config.yaml
arch: "uvit"
model: "image diffusion model"
dataset: "aerial photos of the United States (SatlasPretrain)"
train_examples: 101725
image_size: 48
horizontal_flip: true
conditioning: "none"
objective: "v"
cond_dim: 192
norm: "layernorm"
norm_position: "pre"
hidden_act: "geglu"
mlp_ratio: 2
head_dim: 48
fused_qkv: true
qk_norm: false
parallel_block: false
inner_norm: false
moe: "top_k"
drop_path: 0.15
num_experts: 16
moe_every: 2
expert_mlp_ratio: 0.5
experts_per_token: 2
shared_expert: false
patch_size: [8, 8]
layers: 8
width: 384
positions: "learned"
residual_init: "zero_last"
optimizer: "adamw"
learning_rate: 0.00066
beta1: 0.9
beta2: 0.98
eps: 1e-08
max_grad_norm: 1.0
max_steps: 40000
batch_size: 64
epochs: 25.2
lr_schedule: "cosine"
final_lr_fraction: 0.01
warmup_steps: 2000
weight_decay: 0.07
Rows from block 5 of a small image diffusion model, named by matrix and row number. Rows with one number within an expert belong to one neuron, the router's apart. Each number is 500 + 50 x the weight over its row's rms, rounded and kept within 0 to 999. All counts start at 0. Numbers have three digits each.
Before each expert's rows are labels from the 100 images, of 14976 (inputs lightly noised), where the router gives the expert most weight on average: "peak at" is the part of the image that holds the peak. Only what is clearly more common there than usual is listed. The data: aerial photos of the United States (SatlasPretrain). In brackets: how many of the 100, against the usual share in percent.
# router: router (model.blocks.5.mlp.router.weight, 16x384), inputs 231-307
# gate: expert gate (model.blocks.5.mlp.gate, 16x192x384), inputs 231-307
# up: expert up (model.blocks.5.mlp.up, 16x192x384), inputs 231-307
# down: expert down (model.blocks.5.mlp.down, 16x384x192, transposed), outputs 231-307

# expert 11
peak at: top right (40 vs 11.1)
router.11:549425487503478474472496452506562505472493457429521440552468450500536490470555487443477469468483497473417442506496519516504515476475526466440462436415493380460558470514498458544472416521579457487519488453536602381527484513521492459
gate.0:556532448491463527517487523507481523626476468473524504550480474442553487467513447640458538538444508516460433517533477570419527426535492533573534512410415522435492482479477562468514518560532486455612481546477463544528491616485458535
up.0:545554443457508483563518464496575499464458445460420521593477480498493392482473485533534541484516444469497523451523550592565485512446512485531498506532420422512573447566462507540540571529549526451521425410384466561517545528428484495
down.0:485499578425463479429460577506485536439534592534489453452525485588511474450474460526481541583521556502577501563501493459461545539445446498570553513504468493495433469414453517474566522470490487540482510479551493518546355448480547469
gate.1:409517466602442527436460531445464469506460565532536512430515450357504538540522571498418443514524535468533574491420439475467496417514464496597539478483486566565467519510514491415563495490519497473506465516498400415594601535542537498
up.1:481530540531514412518431485426566453506409524508580466397517467422520475524421561531443496543497442482426489481537499480533521457524435479650530546471485482514549477471563509508557520442545582407441552401454493532509497547443497509
down.1:456522522568444512464491537455497437499475459576552529393523493453474468519482536518457600472563555515570578435523515368526493477509516503508546438475521490447426578488500488487537468443513572513420472555497487464542574462587504434
gate.2:481536511463500562471518372494465516588513527432538410539507461489530462481558451506520493477487489474481585524523457484421471407563502451560513527550477447560501550610626517484566522497452523513505446541486459527535568410474536451
up.2:468431559530502504445480435440498447553567508476539453446534463545547562532564463484447547457488588505548430509510399459508543476532516485418538497436515513472479479394515513470472483435447512551410523552633477462534466441574539461
down.2:492528441510573371543460640551558468402533466531502500519505437447473512501525529468519402560539494487406490469470525542516465524468491511478565479439480507425547461490375442502470516556478435477584552493458522543513472649529430574
gate.3:518548539560573501613497476431535519569492385425502455408421489557461502483447438519525557480496468477526419533483453495562551454540472426429499475474622564522487589438495448582503523597518448523533518519502519528447456500499470463
up.3:535480537550567471459474455531516510594433466431549437489443529574510484489501432442576469452585394529476475489536415490591488512582480444476559497424607498499506500553420494555453478536517480515517518504463513542435465474428533475
down.3:466530485585597442479540473456486501537440437428520560414480525430508521515489419456560457444553527548496512500472427492560540561579463431455511516482516473491493538532578543624507414522487539380457537480482481512489426511425416441
gate.4:494456404451561475517471537535527478516594451491494550502513515484599507517488461427474469549444530376486509456375464474488443610479524600541507511464471552468594539516577540566463527521512425551530546470511496478540475522460476495
up.4:465453580494553509426484492464456502516559517539533509462593486493514641466563463457477555502477587514555431540494443435456514504506537488470587482447550567472471501425507465478546416404445575540451493627616455406523490504570469537
down.4:505503478466454570451497519468593568434518539485570464523435491454508368512529516449492477495571560529439601467534522469531505433481510551568354478499506540533510549560446571509390481588499418440527472462523554509517510486473581442
gate.5:499521568476529498477465505462547510443498569520472542599425517500472472501470506557500542552462441478486470490514559478498476452373512479522499489609496440561498388571414484482504536459492467580558522388467538476556396474447437581
up.5:492393523554488523448487509495442462532511588543559559430541548442505601491555585425446487466463528475504430482484534435463486457588489452487534482490552584529421538475533490504478467475444473553494585578581491460456470531570532424
down.5:464552538465548454446410560523462459565502537492502503476464522559445533459492501382507500541551489458529518535459522499485488501462545531519552532533446492470512488511507414497533571423516511446448579475448576453535394377506450480
gate.6:537582413500434454536521497514537496458420479473500525584448463500472423493436540528468488459519357500449640494516530564544481479472461500559438546587433436507578517591494516510496544569558484433585484435413506634418530520405511474
up.6:471539456499485454514459488515540496585521511542505483425511526532549492458512454557413448524550412506454456474464515517515418582477447501479532439550514592487585535507397520474526390534440514479506569365445524469575424403491472476
down.6:515473526525491460574547487524424475542463472407504543525459461573500520495459581443487525474490490504533523482477447603500605489534459522519539579564443492483541505407466479493447484513632474569499525464543425473415568593520477510
gate.7:557494538514435501472545528495482513532469493515558524359519529484577535463465540454454481541497440487512472504448463406415509521506518497507601489561556517429502471424550539509457546544524546578469504524610567543514510475520497456
up.7:467548434532460574544431410552478475523481466453538520580517452496487574545593383533469530516495442486422539483467523453499417430508479532536620534477471449452406446462517507539447456461437546482466545452547503507476509418506603436
down.7:485524456518486501528435521459620464388504537527555482572467459466517596515608487611506520588536449567431456537424529511513519513424514454538406547432576449380475508511436462492494440491443468426547520505519457511510509512506544530
gate.8:519487400495526516571493518408494427509520500500535441516426462501411471430561533543518479483510474457583476438473569484490509512475500551411476491526414705583582633572481416373605475558474460477498525442518463592569540514428408526
up.8:488509436627541594505497494481471476442505480476511498557463579502398510488566510544461437557584403509493536465468531483537541476462465477411468616521441615504496529669463449476451534567495442497457502535495514525519559458423492544
down.8:435472531484577469531465525510438475504592434490516460489524564609556493574602441575437427505500358551548555491549466586422445484536479431477588450497498491461501488529437566489514536532500530554424426577494506619481405478494454501
gate.9:453497518497591550558527483473547484575463544435555465476426459446515540418481467474549493544452558380524453448490463542529548513480528459552498473409470597515614510525492457576515500519508508479569591557565548417482440484560512594
up.9:567523433474444554554495478522494471461419538536480559511567477433453493505525533552419519447467506456459581523474614526497560488433507551481491608514539536519533497539525449539590464545516483377478485450487509532535577625444451491
down.9:533520509480456450605463547518547453462461541514534550532519511444498554426511556556520618463417577421461504477455584528452525488544619557499433581529435508477455535445566458538435555527445422478540541421625545465515409563526504513
gate.10:536507508439409510459471492494447473502517477529522534459473557545495595485568485520543474575501516522540600436482492493404408466464458476525533495561519551505468486489408551446526479513459517636511500509508372471449512421525588434
up.10:485505458466523478510592519562490498457578467507528554452531526471488515469408562505476518408532542462533502538492469548552554503579510514570533479554532500435690476481518470499520560529602659494469478516477497467569467460496485483
down.10:479485448501551507501560485536568538497474482504518395524465489442532398644448494475495556534503487587445543483568568485512482418575496475565487503556527455553559506465557506556450539556495509470547462519451549590518470591484458599
gate.11:498512607433434483536445577481521507476483454493416538560493491513518535411458533455559406556453531432472553494398583506475509501449508513456536575466513575563554491586410545534452630486459482544487567507517536478563549574480539511
up.11:440433563550535571440476539476442483475526577539551479449564465459515539450586491454524507500430557464567470529530479445443553477489516492496558458400547578510426509429503492475472449464454553537478525620598385399466479436602503485
down.11:542466537510573478518527509461533568428530519464522482511532546571523429570511517477563465559456569491488513536488524501558521531540544570504439601481497512471519502592457589529509474541450377480493482445548531521481498581351483517
gate.12:576464508596391550492575507542555648478479520559438569564480506521528411429472408460508519453484468534490496496553578507502484440452526480433436470518614567524549491545474576455592515536551435502493566454423458489525399478504386468
up.12:538564439446520522541521477529573536442437451419462476552462526501449431491401525559459416488485424445447550480487513587477470532457464556559476496596358414533548477560542519564453551561537451456491456424433545636504479512412457529
down.12:493435557569392521493558556474486458529547482525531462546582556520440519492524512446587545451443504503514522473643580495538475439456429473458484534487546516468428540430488534448546507460526584468525584518504422516483473515492507427

# expert 5
peak at: middle left (28 vs 11.1)
router.5:467400585506514453489442433564553556462495534406534489533543482555480478505468446526511439551467530421413576507577520561502442558466584472499528522482471434504432425532496469519426488514575510571451483477501513447541562473563473544
gate.0:435526532554632472409491576504455453491429508432480450507449455544561510483434468492535465485470474442545407567498506458553528565527515489569562452446508464591494475466491526487531489456438515516565487497441591508519492517412533495
up.0:423542460552507542422460562532445462516474517485530453572445519519515497474446504531371536384486579480474477514623548510525510550498450435584477409463457439560497447490602499476496514447427443449550501444471603568543518509515517438
down.0:397512469477409519419503534518556442557496567464522539480464502521531438525480530452470527460592443539526538470606526506450439583492477489459450514452464457585528414529601539369549558420458514464563511480381551606486576501630522469
gate.1:551494488443461480657614487512523455493540491614570436409480498427530520473504535545541541483503540455471516488492514511498443528445491535440466487537509589400526612512496542505532535488490469497466557403517449434476458496532500583
up.1:658472499540429520458557477434377559544416419474444544466512416420453600571505507500574516507491477480496448458432490514573520503521512492416494477499537471514496564508508423461489433494555522537552586476612530516417530506485420378
down.1:640511496554523563564580509455506501511558493544505429394558515431398534469486578526476508490471510458463512482446528544490584489426508505464501489587505536506485561486509412476509459498512436475530486539598488540456493499463460520
gate.2:470518500543564584560438533371400420503468496526493457472460573412544502510524471453512542418509414531533477497511467530495551439539479547636620469476422466535573449482447526459535627494500514476541436513424419508479535616492417517
up.2:450547512468547439489597433548528582547462598514500465530548506481523453508395552515524511522416584515477508558527499451530625429546436481497413451602528458427433556444652487456533539548451490474589543541477534561485488457522525456
down.2:413503576550547482472483465527558548561436555480475434480458559515490474541422488539521540532470581518432449550561589435409573432491374515618515447477466545414566500454611457535439576545431480452554548535518541582482464523566484501
gate.3:459452442519406441582504476418552463536457436593586486534510532515559498447511564452538471511541547660468542443484626514449483539471510484520559453445520519457532547513594464558569547553527475560481465417518549609526476539497542550
up.3:452544514510443490437427481470494583502454525571551501428481487585490478507478541671573427538501573518580498479500574374433547494528393542610572434420510541467400529502458469537518428565458410502426469492496399518530563423562612518
down.3:490387531522473529436496478616500549477371560580574534460531470527551525519490574582543452610471484560524539472477566364530577402532395498546599511541546547455446582506478540518564498428447454502440467527510449511458499444509583460
gate.4:497476547447506562433463518448367468459395544490533414513564516488356518588471541529438561530421453568693592532464554442430573417490496526471375473498479553526458580533488441379565524486452613522458481514478445428459539498469533561
up.4:496429599473589537474430517416497517463409515529488379517640507483423440495514552543491567548429457495612517499490564531421502462441463541502477554494508581529436492553434455477503556473508580494496442491520483463489559477495492590
down.4:533478560506503422475611559552522541561474475509504513443580529575487554449498531497522442523382430360409481540564590535549468523464536551429562550495577485424496534539516563490474540542545520426528462365552448566512564439446516492
gate.5:524476454598550445556532571441474505507475534575501459420508452430416408523441521602487406590436553468492522500462564525507623459489422571582486503464556538521518555475496435427564567544521520501543412475483411482466554602418484511
up.5:480515442515452541475486448490545389492483473468498458603465604514419490467582522542466586426458396541521578462506462522533466511476576475506457562594411452557531449474485505494522429474540561479385429480515463596462486518478553419
down.5:506470413506414571512512431512429479494531478460494485618488507421470419470596484465469587413531426553491530500546485543501474549502452561474503562552468451563563429494505510499538483498507589477521522476480513525431509539481466448
gate.6:562450495544376581552544532435448505500509432456528580619453493474489498458453491435491386623518501469588568446552453441502533495494509550547563488427610538488545515547457546483491523522472490450478627552527471471557614437531475519
up.6:540521441486584607503475594551511483449494507456477464530528424482410455541490394508402564412541397484459425542444579558507433558516517571408471555535513485578506528615486509445481485567579473480488470422411538537545484596365579488
down.6:520515388493600492525445508479504463503583511470443559468519566483506494516554439502439554523414456495473419587520486576518456501498534487411448447490542501565555483450509488430529510457495494498456526492446516541462459459449494486
gate.7:433522440485553523501509588510510428463552464567450475377453491576471489511423509611532521434594539530506437525471538519510502491491515418348471435495467576586491504496477468434583442521515496430434413418465497586473465458464548520
up.7:593522518423479480458483539499495593487545409551583502438503535417604523458520550506537486538567481513451545444530436580431391501533588465444535574434531573521483499566451424489475464589593621515467502510554499436570466502473454504
down.7:613527618450464445467540435453538633537490408514554514473598527420439558508528519529445602537522471492469565481524475507425390519534540515575621579496529528438451449460496460531479513504561573499461464586555485440530551504486431538
gate.8:454484481463431521580513453481489505595524546567522533508542575512553519409475463554526378512467488462489531510526410493423585457543464469426530516534604502506577502520472512490502517499461516473521551558479467503451469498431459497
up.8:569512502527520550593516522469512542479475423547617457452558545446556514467570508557512489524519483586386492487514559502503429513499532515476497570508535535491493534534456467576479517638518523541489512552534587416536447615381448515
down.8:616493563559586472499524492448486576564508436476535529483604585461604519527595498507474525528436483578371493529564489531486429527536507436488547558474559533482495522505435494599503539583557572501465461534446514467568496546439474558
gate.9:507520480439533549458399463480548494507593486429566363538421550572523444423531468546439506537487515516576422475543424447438495489462475450580612504519516503417564526516465503488476462459353498494549505537474508595436496524458476552
up.9:507518566490491472541475542503503554477460527577467565468559502454538490545512482402609503459516475515479558513475586531498507449551486524457458438414453439531472501491465626503489582527555435492452478515535487446573447536502564473
down.9:545535486499490470390488495543491522518484513434484431490438479596555418601509562572413557550501445493544451536467478508486512448442461496508429503560532375403503511481514507434467447433473456520477474439551507613450502478410477549
gate.10:501569459554464419509515457361509471491530469487608373483564478485471541417548488578386554516508560575436501479401518486526433478500488471434479452500488523445488541446484505498552553517537465559464558510528507536417492483492509343
up.10:449515466522380515476382511531514435497452504461517423605492465641454546515591450559533448490449495533528494462480474521491423512496516500482572443445463500527377523515503555464500464401407418489494529443554467546488458503500608497
down.10:488510382544413541555421541489468461484454485505477522566433502621482543540563424523540486479532468517464538457499537534558441541439515473476459482425485445550422486485519515494494419478356458423547529413546440471498532432565548446
gate.11:465523518458568476569459436524558429518458465382485416413456476516498444511546480516522535409467499535466470495556544605521570444471451390430504513546468526513444540512479540475516583467471454572477538483567472520445462570474469469
up.11:441498532418501511521495441585497473503486536454465498516471527442462549509594517537405485459494460431539543493568583537442557487453473514425465556459360582571464480551481456499456583486427513459451480499499474425498537571493504529
down.11:484511513496551498559429500453467508383552490520515598545486478529584547502497514531524538501518562445594467564475457444469448525524459515516478525443384433528529502487544365505498485490432547572556533531505488472495455553539532590
gate.12:506536498411558546429476433549537404432549531428515470484463590488481475426474466564508549529465498479492562516420578484568533439479481485416531489553508503481491529490470547539497466571457508524447530538517580507498429462415534487
up.12:523490506539641481589437485543558463472546492494522409535521554552499413439495483559572422459463458394554490547482488458547501475473569459501482494487585582502419493509432585548472522507576334449398485493515552492465396427520492504
down.12:417457454515556412574452507527521425464496558565409416505504571509573412466479412556465457504460506473466505514434539510460465437481579495433455516563537390504470538509472472478546502507530448535422482512620479557556544451502487565

# expert 0
peak at: centre (60 vs 11.1)
router.0:523468446560517451438553519517460464399487458477490488445549425535502494506501546494461424576514467529469490526480541497456505536449531522496525463529500393532514481468462472437477479496547468542468428481529493420615506410539518459
gate.0:450491610486557532542538470554466472578516547449562511597374509545551545561462571391505485488580600481557486498503476488531559495456477520592430425526476503598501459472603588524527504459382456562509484484420565585431521546558452436
up.0:565515476555612523545505486475507559479538499522454519418505506384505428463540416487510561490503580538450471481556406608460457434459552505454410516516568538482491550549504459506540474523578453433502549614539557487502472455473380433
down.0:528522562458532503514467481459480506460509400490507596407579473483369536466528479541466537489526488468489454531456507560527454531591531508420483578542499527414481611454489408520509445508591588550503402499501527413480494430445554481
gate.1:417571565480481443440406576470466484518538503518523494502491581432528544484470489417458444606477571452596465581490446509415524513571444561453498426557483538552471491479445511404465492495464573520556492595421473506448457490502441602
up.1:515437536434496409472457472518524520526495502467506517499476595470510524426448503516481454534521612484499518371553422562503372491577496461449471537518524545529365457504558533467528414509518498461454510588525479541461522468535491471
down.1:533495399509469491514527477517500483472512417434551493527545389420513546456494580540566551563573566509417553444519503548618502588556481502471530586487537417582468575498564502521497514517551575510466444471558462519508586430446574397
gate.2:508494458534472473524486525446449447549536431556413505404583472595444497584499550546528463582409418533532468527537570517428564543390551426435470429482474461447546478448447564535591458471556453502491435530524489437517496465522494452
up.2:498500469574447476463462552386469445543519418564451487417554465569478512570516576546580479587399432537536455525533590556418587545409540417477455452486457473469538492448439521551580424461577470519499430541524490440530454466530490452
down.2:457552454454478535465500538495445524478503490537584539550537509432451542405529481519478487403501580504488567500517470447513490534576505539489550473497571468558490436478525402523379510516508502479474492482470528528494457488414492494
gate.3:518486528519574447506432515388466434451480518524528527539434596532483553491402437466501535496534467449433448591490445518527434505504488573511571493446524451441547480372482474504496545543507579510560537525525506503457530507493538400
up.3:541531454489460533471511539532488540477633523408447515451473520511428471481428407490500509526514562534580493509443478500547423404557607447462502422462501484445573471481531452460534444497455508445589553574496507370575427480529518604
down.3:557593451415460500477491457548485512476571533545446507471471448528443433495444375512505520509516554519581506486535472510484464462570626464417445577477436471491523447535485459431563440508559525479557473495422547413530480401532593594
gate.4:529484469573528431451427567411494547593496519484559443491493441492508571565472600557570516503479511491497458521449457447457529500502486478523555526441484481436507550550594497489536436439465379489605568517503503582390550537503512497
up.4:445497420559450407481465517477482550518521516499544465474510505414526479472510556559569493449537535508412549467520515448450465464508469546545507535438453482569525517518576466490500462497535507517606559505461520546464579510582477517
down.4:405533489524571503464544437526540444471467471516511557532468657454460388528512457502548568437525562529447545405516465506430499541470516508565554456497458484492533463482460456615446481481489546473444444525429494500511528569576552531
gate.5:454566547491424479524421486490583514516473464476488537553440517510468559464570499570457492597539470499568562500500515553549462450470455406530525463465459610512460441485433500432554527532440490487456496483491509524496455475464444460
up.5:508468547494550505502479487413451473519491507479444550465544546562509473461426511485466488506505592469493485609558492466471549611490461557521599454535535603516555475530431542543478550531534554503530492503446536529513513467473444587
down.5:513522608496569430455504531478503497603436482570469537462526505459542479463407532577462537490523517477550458535482467497501511454468467511579539494542507584499531468550428521470514580547601482493484504511495502507620524502536435466
gate.6:574567466477520515568565557492463584521521445529573542442468494416473453518398479512541556429518496488475539419504541504631442456627497492411438573526508484523508489471554517502509444489498585460578516479539465495519491470406456583
up.6:496456484442552490541567471535503547452474512586486574351516560387486472443480520524511573407471590482488583425515474569563437520567463610490443562477529488431566465488589494512595523472467550429570615471550462452419587485425450504
down.6:407422476530525504551487460609446433420434634518419504516525482520474568460579519533427527455506446546475517517524439420529576440538514542575584491524486471485489502515447439486446509485524457530466458494430442552416518518510498456
gate.7:577479497464519518551519554512481496480502438480495522345453417436526390490417460536437543414565511463518564455590469517434395466591541532421500494476445511555513485481523520498504562481462535434557513494376479557523543461503480478
up.7:433476476512493452557573483538429441438556503455522451562505472487421431489440533465472469358516535441560528493470506521526557393542552533564465479606471487510476560435471542519532479467597567508381438591468406463520594511571502563
down.7:590555530465478583476360560496502602637466393481491535481492521565546511562558458543516513600500416474440459468555468494562402592480506511416487519378456533532497485559548527520495451600370419493561549454500520508463445493413463470
gate.8:491520531406426494618549449502535512576527508475465468546492523612435580531512470521522496554539491527580508523519495490522526534481542483410472497522593502515566569438467501472530545513554507484433530553450529567460493524577460514
up.8:556453391456446567420579405504613516422575437531475480590478475401476478518487568571420552483501505525501530450429540538601480512426553554530449562613458471539509539496494504503468525536413493479504438373522548609488511499510519508
down.8:455478381499470586437530450463555429428505567523485503548485450424432486503512587504402569472546534497519629431461549545590499498428562441438410480519407496535457554474478447436512570497544459492426567394546514507477512480594489401
gate.9:441490481524605463525373521506474483505447573476434477595533500453474468446549368465477510507513516422449523584519444566553491465503631468495535493482500479623500535516500474451483452500513498429464490518574492571433527477418554499
up.9:548519420480415609485577544624471518492525457539490533427491513457479508536515537517533577467564505516446528448573464592470465570535609500534519522442571473557567479542524455402385475596464559459483515499472515570472472508469562471
down.9:574517480431487566458598433528581508494525444554578487392507441594455492490445504557563609544518531560574541409559593479519580571477425511492544451510502519449462490471544505535545569511512487521482419457451450525538439441500543434
gate.10:430501526460541513515596535531566551466503568465510525528459402604546433475338430461510517512486518488507547572473429536537625420530475440427558452559607468503505542510433495463488545501616508454490520496421457539433510506518452543
up.10:538508467578561485414540510503479476502420563516526485522535475539523525512466499480432493469473479494513448577438554468456632499377517489485388507534491479540520574580466542450515566465531512520544541486545550490476554477500494532
down.10:463489560504532508480574486481503504512444538432481505520400518527513486471436494441579464473510495430529486535335487476509582428492479563471504582510548571555498551543493559485462533539531462466541576589474537456516506534463505536
gate.11:392508493540558457519509459460514480520555523483499503515461551471536444514518438532550460481482586461461519569460403404487477432516507429496464520417443499520497446457525582442534454480488536450522583559503517548524517485494541510
up.11:612485431502503628544529473478598594593525504474552480463495391523512550511431517516455506547587465481477384542472467476578505415538419483442496551547563507419463506505545523642421481500570450537529506523523482492495504595563503494
down.11:366536419508593485492466539538538438490571552524519422526526512471577479568525454480450586525540465507473418535602432512564436492549523494527448514498542464499460434502517539502523500469494519438458574481563411472491545443496559512
gate.12:515496490541497562479385496535564539535446471527544500596494494577529444561512500583522534579493446512484581502417593478562401469454525510506361488518461439519358391466579420495458547584438529518497522539500610493461503491467575432
up.12:545470493568525552452465566596516495494495511512556453449528485600501447534493473506510502457522496530454499503548544524511471490539529441541447454482509438517472479477471401561434547506484573525462510541448492480481519431558533556
down.12:408521550525558475465537515443430477490572478475493479408440508422446504485468515495458532473481489482606429507499461423494526382508480384538479347530505517550531499436454460495453489436633509481537474519483471458497499425589509531

# expert 13
peak at: middle left (39 vs 11.1)
router.13:524477454515506481464594457556467515422457494451499527463491485516501473428389552459412388460570530481448509488497579531509443610545573465537500476513418419486468459590490458494474488503516468518510462411524488493524570467485488496
gate.0:537595567507519497462572511453431480440470443611433596513465460405480510481561508449573416414491485410612530502482495510516483491529481498532496569541391601541629516520513513476493468532494481493382513531518461457465480527560442533
up.0:541590448567516533532565526437408392466531504578414490527426537527426484456532532515511456474544488431585496474466507480504526579509567504455516552526469670502562498514474476477494466578477446460448500559517527514476483436533517605
down.0:498451444489448499490428537513548479523484599490506431500524450564554530484430453586458544585543456539463446557525446533501567541437464465520445463445568471462428466526456530459526431502406436460560509432492601403530515512453536428
gate.1:459419472530547516502562421416539510483519490583468542531445500558504432479451482390492428479502485406532585514412575489527471513530519466421456555487555565441541502469401479646539472572447410481488546502469493547532516456479462495
up.1:547443493417427452453500526546556595459499492459533445478508465570540503565535496478566540516537444506511487501463467530492487409487432550579461505542507394565507518462435492512479589431536534518493431424474439525550552581439482447
down.1:466418536473459485579550404494530520435562467551524507483458528533429534534454483471407525546474472426470498490423517543549454444532474458521468599596484488500466588482429493524460537531483445488554503470459493607509509489539545491
gate.2:391534524534560549536561526426540475531539485512473470478445457545472473530465534488475472521528520428569482519501513474514549509524454540464502481500565558556533506488612492492546571608444563434474511530449483451470520486441551486
up.2:587516501510528549465488478511533546471538470503499501441442441593559523502491588429511449497608518497516577457467434472453461563440567493487480469452526548501565576471490422412508467489555455596498522611478523555630516404517503535
down.2:616540468416503495535473502572502404433571436489518407449382535476440510472444509391472483467475403508544538492405535520405441585389508483411554510427487525526525542523553489489477495523431502553466489426532538465503505394534482550
gate.3:594500520544570518401427527435441432467531562413531484578459459544538441551545484486448543470489462429451401544399532496525536513483546512436460419543437451568462519496496474390461522487526436558536473470476560561497414447430482440
up.3:523422528442484428471418586445608523471469540471494481545555388564526459571447501484516561520433511525521452537457483485474566420480466510545473447543508367532457571489518567483501511406546491563459468490537462540432520503509469424
down.3:468505548558547512404451550511450410440538522354471353562583512492535486481501443522506459449507556508494411566505506477606516548530547466492344417591446436555453527480554546381511534507484483480555473493594504485430427570444577422
gate.4:509462558503526538454484449462596586519482465513542506500351536509523393526548482455485561470424493476582414484489540422456450472525479511434454540437427571448433428518490510414508527483405521451585520514483473469549431521547495528
up.4:575580515495634470503531516480457443479492499555523531516527533508529422479455601474540504408489513485521503545494492483550478520485526602565403553501488469406456466498588432475429488414397513472513413437537521497489444575373513454
down.4:473460436458490418513478486522450453487500436497475451559617454514529518478484506518516415515520536514528543492514449510448452531416457538574546484479526365553462555488462480445518459470505530552438480435518499523475597492530467426
gate.5:552585428497493555500515393587505466447501485435546552506474504552449541522525522472495474503482477558380488507544631507488498414631505435505488469444505545619499527475456549542436548476452394354611494524541469433532502478546434556
up.5:477515476556535491506514512518415438443496493509516568551438564491494536420566502546440497488481537545536534534456482499542535588526602507425508477513510585462534467539488478531506423517490437490471449562504562514421495463544518542
down.5:394541617536485473415487445473498489507492521491439508465552419471501547577468450500497455458590453545533562483429500511456466528458540431485499517549511550426519439457452506501480515561541525546439469522514562461498498505503552437
gate.6:484483475465618520525497487537465548542497486463544484512508464656605473516512570515559440524417492511530386492538435513485517513491386418546450488429489546471486534441539486495575492493486502550473416552446527550494471583491453531
up.6:496514511487388528475487558529523481436549588545486522487544472424440541480483491440578498504514520486466581443463547519482573439444535498469599474574498456565528468577525591536497523488525460480517607530546517477501557439525594454
down.6:455435538514557540590547505549421437436531473428482507532515480568582532484552506597556423532416476548444536510575442595518544540444378365546536490483413552498517465454525506522565475420480451503553469615466504547421486527482414494
gate.7:454356524464490445591498513493540540511431467494395501578545470481538526465481468471511463547456476517484441466502496498464557433556502457506483570563555465494477504409515392522474412467554470508473556561447520439480485588511622511
up.7:517555482433532484459475439516516448528530464519458497561449471532476487528532469526549459491417397497566469562468485516498512519493554424480483462547565459560512613488499505517526428509477468461448498518492471565466509564451454550
down.7:541437426503487531492421612465490472529555485469407471605487572544385541505479520444544445503384524433477484509422516501465580499488545556520550482509545441507466521487512530478494476498525461422439566469492509498456538542398538554
gate.8:485572472501552483538505561493537542442545420490580521461538472520518384455536533530455449572465480477554471586496490468453541486464446421462405513621534553511433442435519580458531514448458469555476439445459429490505353433537514509
up.8:528451549400470563505512525513467457558540443484466470493482482470547544559477450433500475491446479442500508497470513506516529528427437563514460481538518512530568561556617457459615439520498588516579545558578593505497514475408433494
down.8:526529530591553459487481607454544530545487463501531448468518478532507455498431520470465538567402461519479432545498455424448561517521545551468506482513511534553521448410522539477571527422456427519499526452548408435544473544523442468
gate.9:378490516464516505492468488469566494478494453535420417440548526478539595463491519482481438459475492524395483485569515565522444498540418397436577523476477474505518460438570539475451590488591544506490527417494561586500434630462599507
up.9:490524497490546523535461525604520515470567604515485499468481481616453521526608457401448424542522627549534471511461535554478521509418477580501512562496424477454505463496511421501480508525485412524567534555587503448515483543578470577
down.9:576572498552578494499510495484528522463449530508486488563465530503522442458525431423509424522414584522590537482552487441490505494466575477515599535441544472511533463606504458422495511585463524464474435520544540484493454463565460544
gate.10:450524449593516517516576517451559428520482530472468541547454506508455562491531497502495480543477445442500481562511465533511565539540583439438488461484515559536542523524507452528492551546526491518418644555538466495533491449540567540
up.10:513460586575437446533506503527501554454514456488516500405513521423553492525410464457541524473535471480460403467610372580513493454430546408491476389506593406440558514505549394461553492456556407543478508479489486484538555519570533567
down.10:593548534503532459648482621466565572535492511535444406433439369479565484531460487443498561451528428474396510477509399540475438474514511476451442448442444417550540518494473443440475480424612538418566627558505459472642510508489484530
gate.11:515452557438422486415532473501590514498408582499438427562618460479528528555538431517517552488552440577440440493540500494466552449539392567547481514485488401502462484461550501437405458420472496546494436577446454545382496508488540548
up.11:603490520463505499525494433527587512567499424516526473464553557520459542483485504490517590457475434540490504540506387544485388530464532461565516541424526558478506492416531460501582450503536522414525501561539494470535476529555483500
down.11:588514556414493530513543514497431414576607434504563546535565545446464554432503414467475491440449512431473485483532524598428435553421585478505546478444447560397470607492467505475625494485531511496474564554585502455538522461538501424
gate.12:460527521489494561538457467528498545447476477526500532500428543466522437417524524517547482560524594550503570496454452488454512501479570453503519492501401500522511437408432501582466429398495520426506498504553549426536481437510472501
up.12:545472554545507488457471547436475511553481542430570459490489481519587548546520594430531554503553387403498451442425536492493523441494489546492412621558586479532458518550504482445467483506504444538492580457483476611458498538473513501
down.12:456535490479504574480510507496503527455520454557454540452430553459574502419463444576554479551486532489502553463553446483442590492488536511540575470473416518521492455477438387577399447425539463479514512535604498464519570498549486516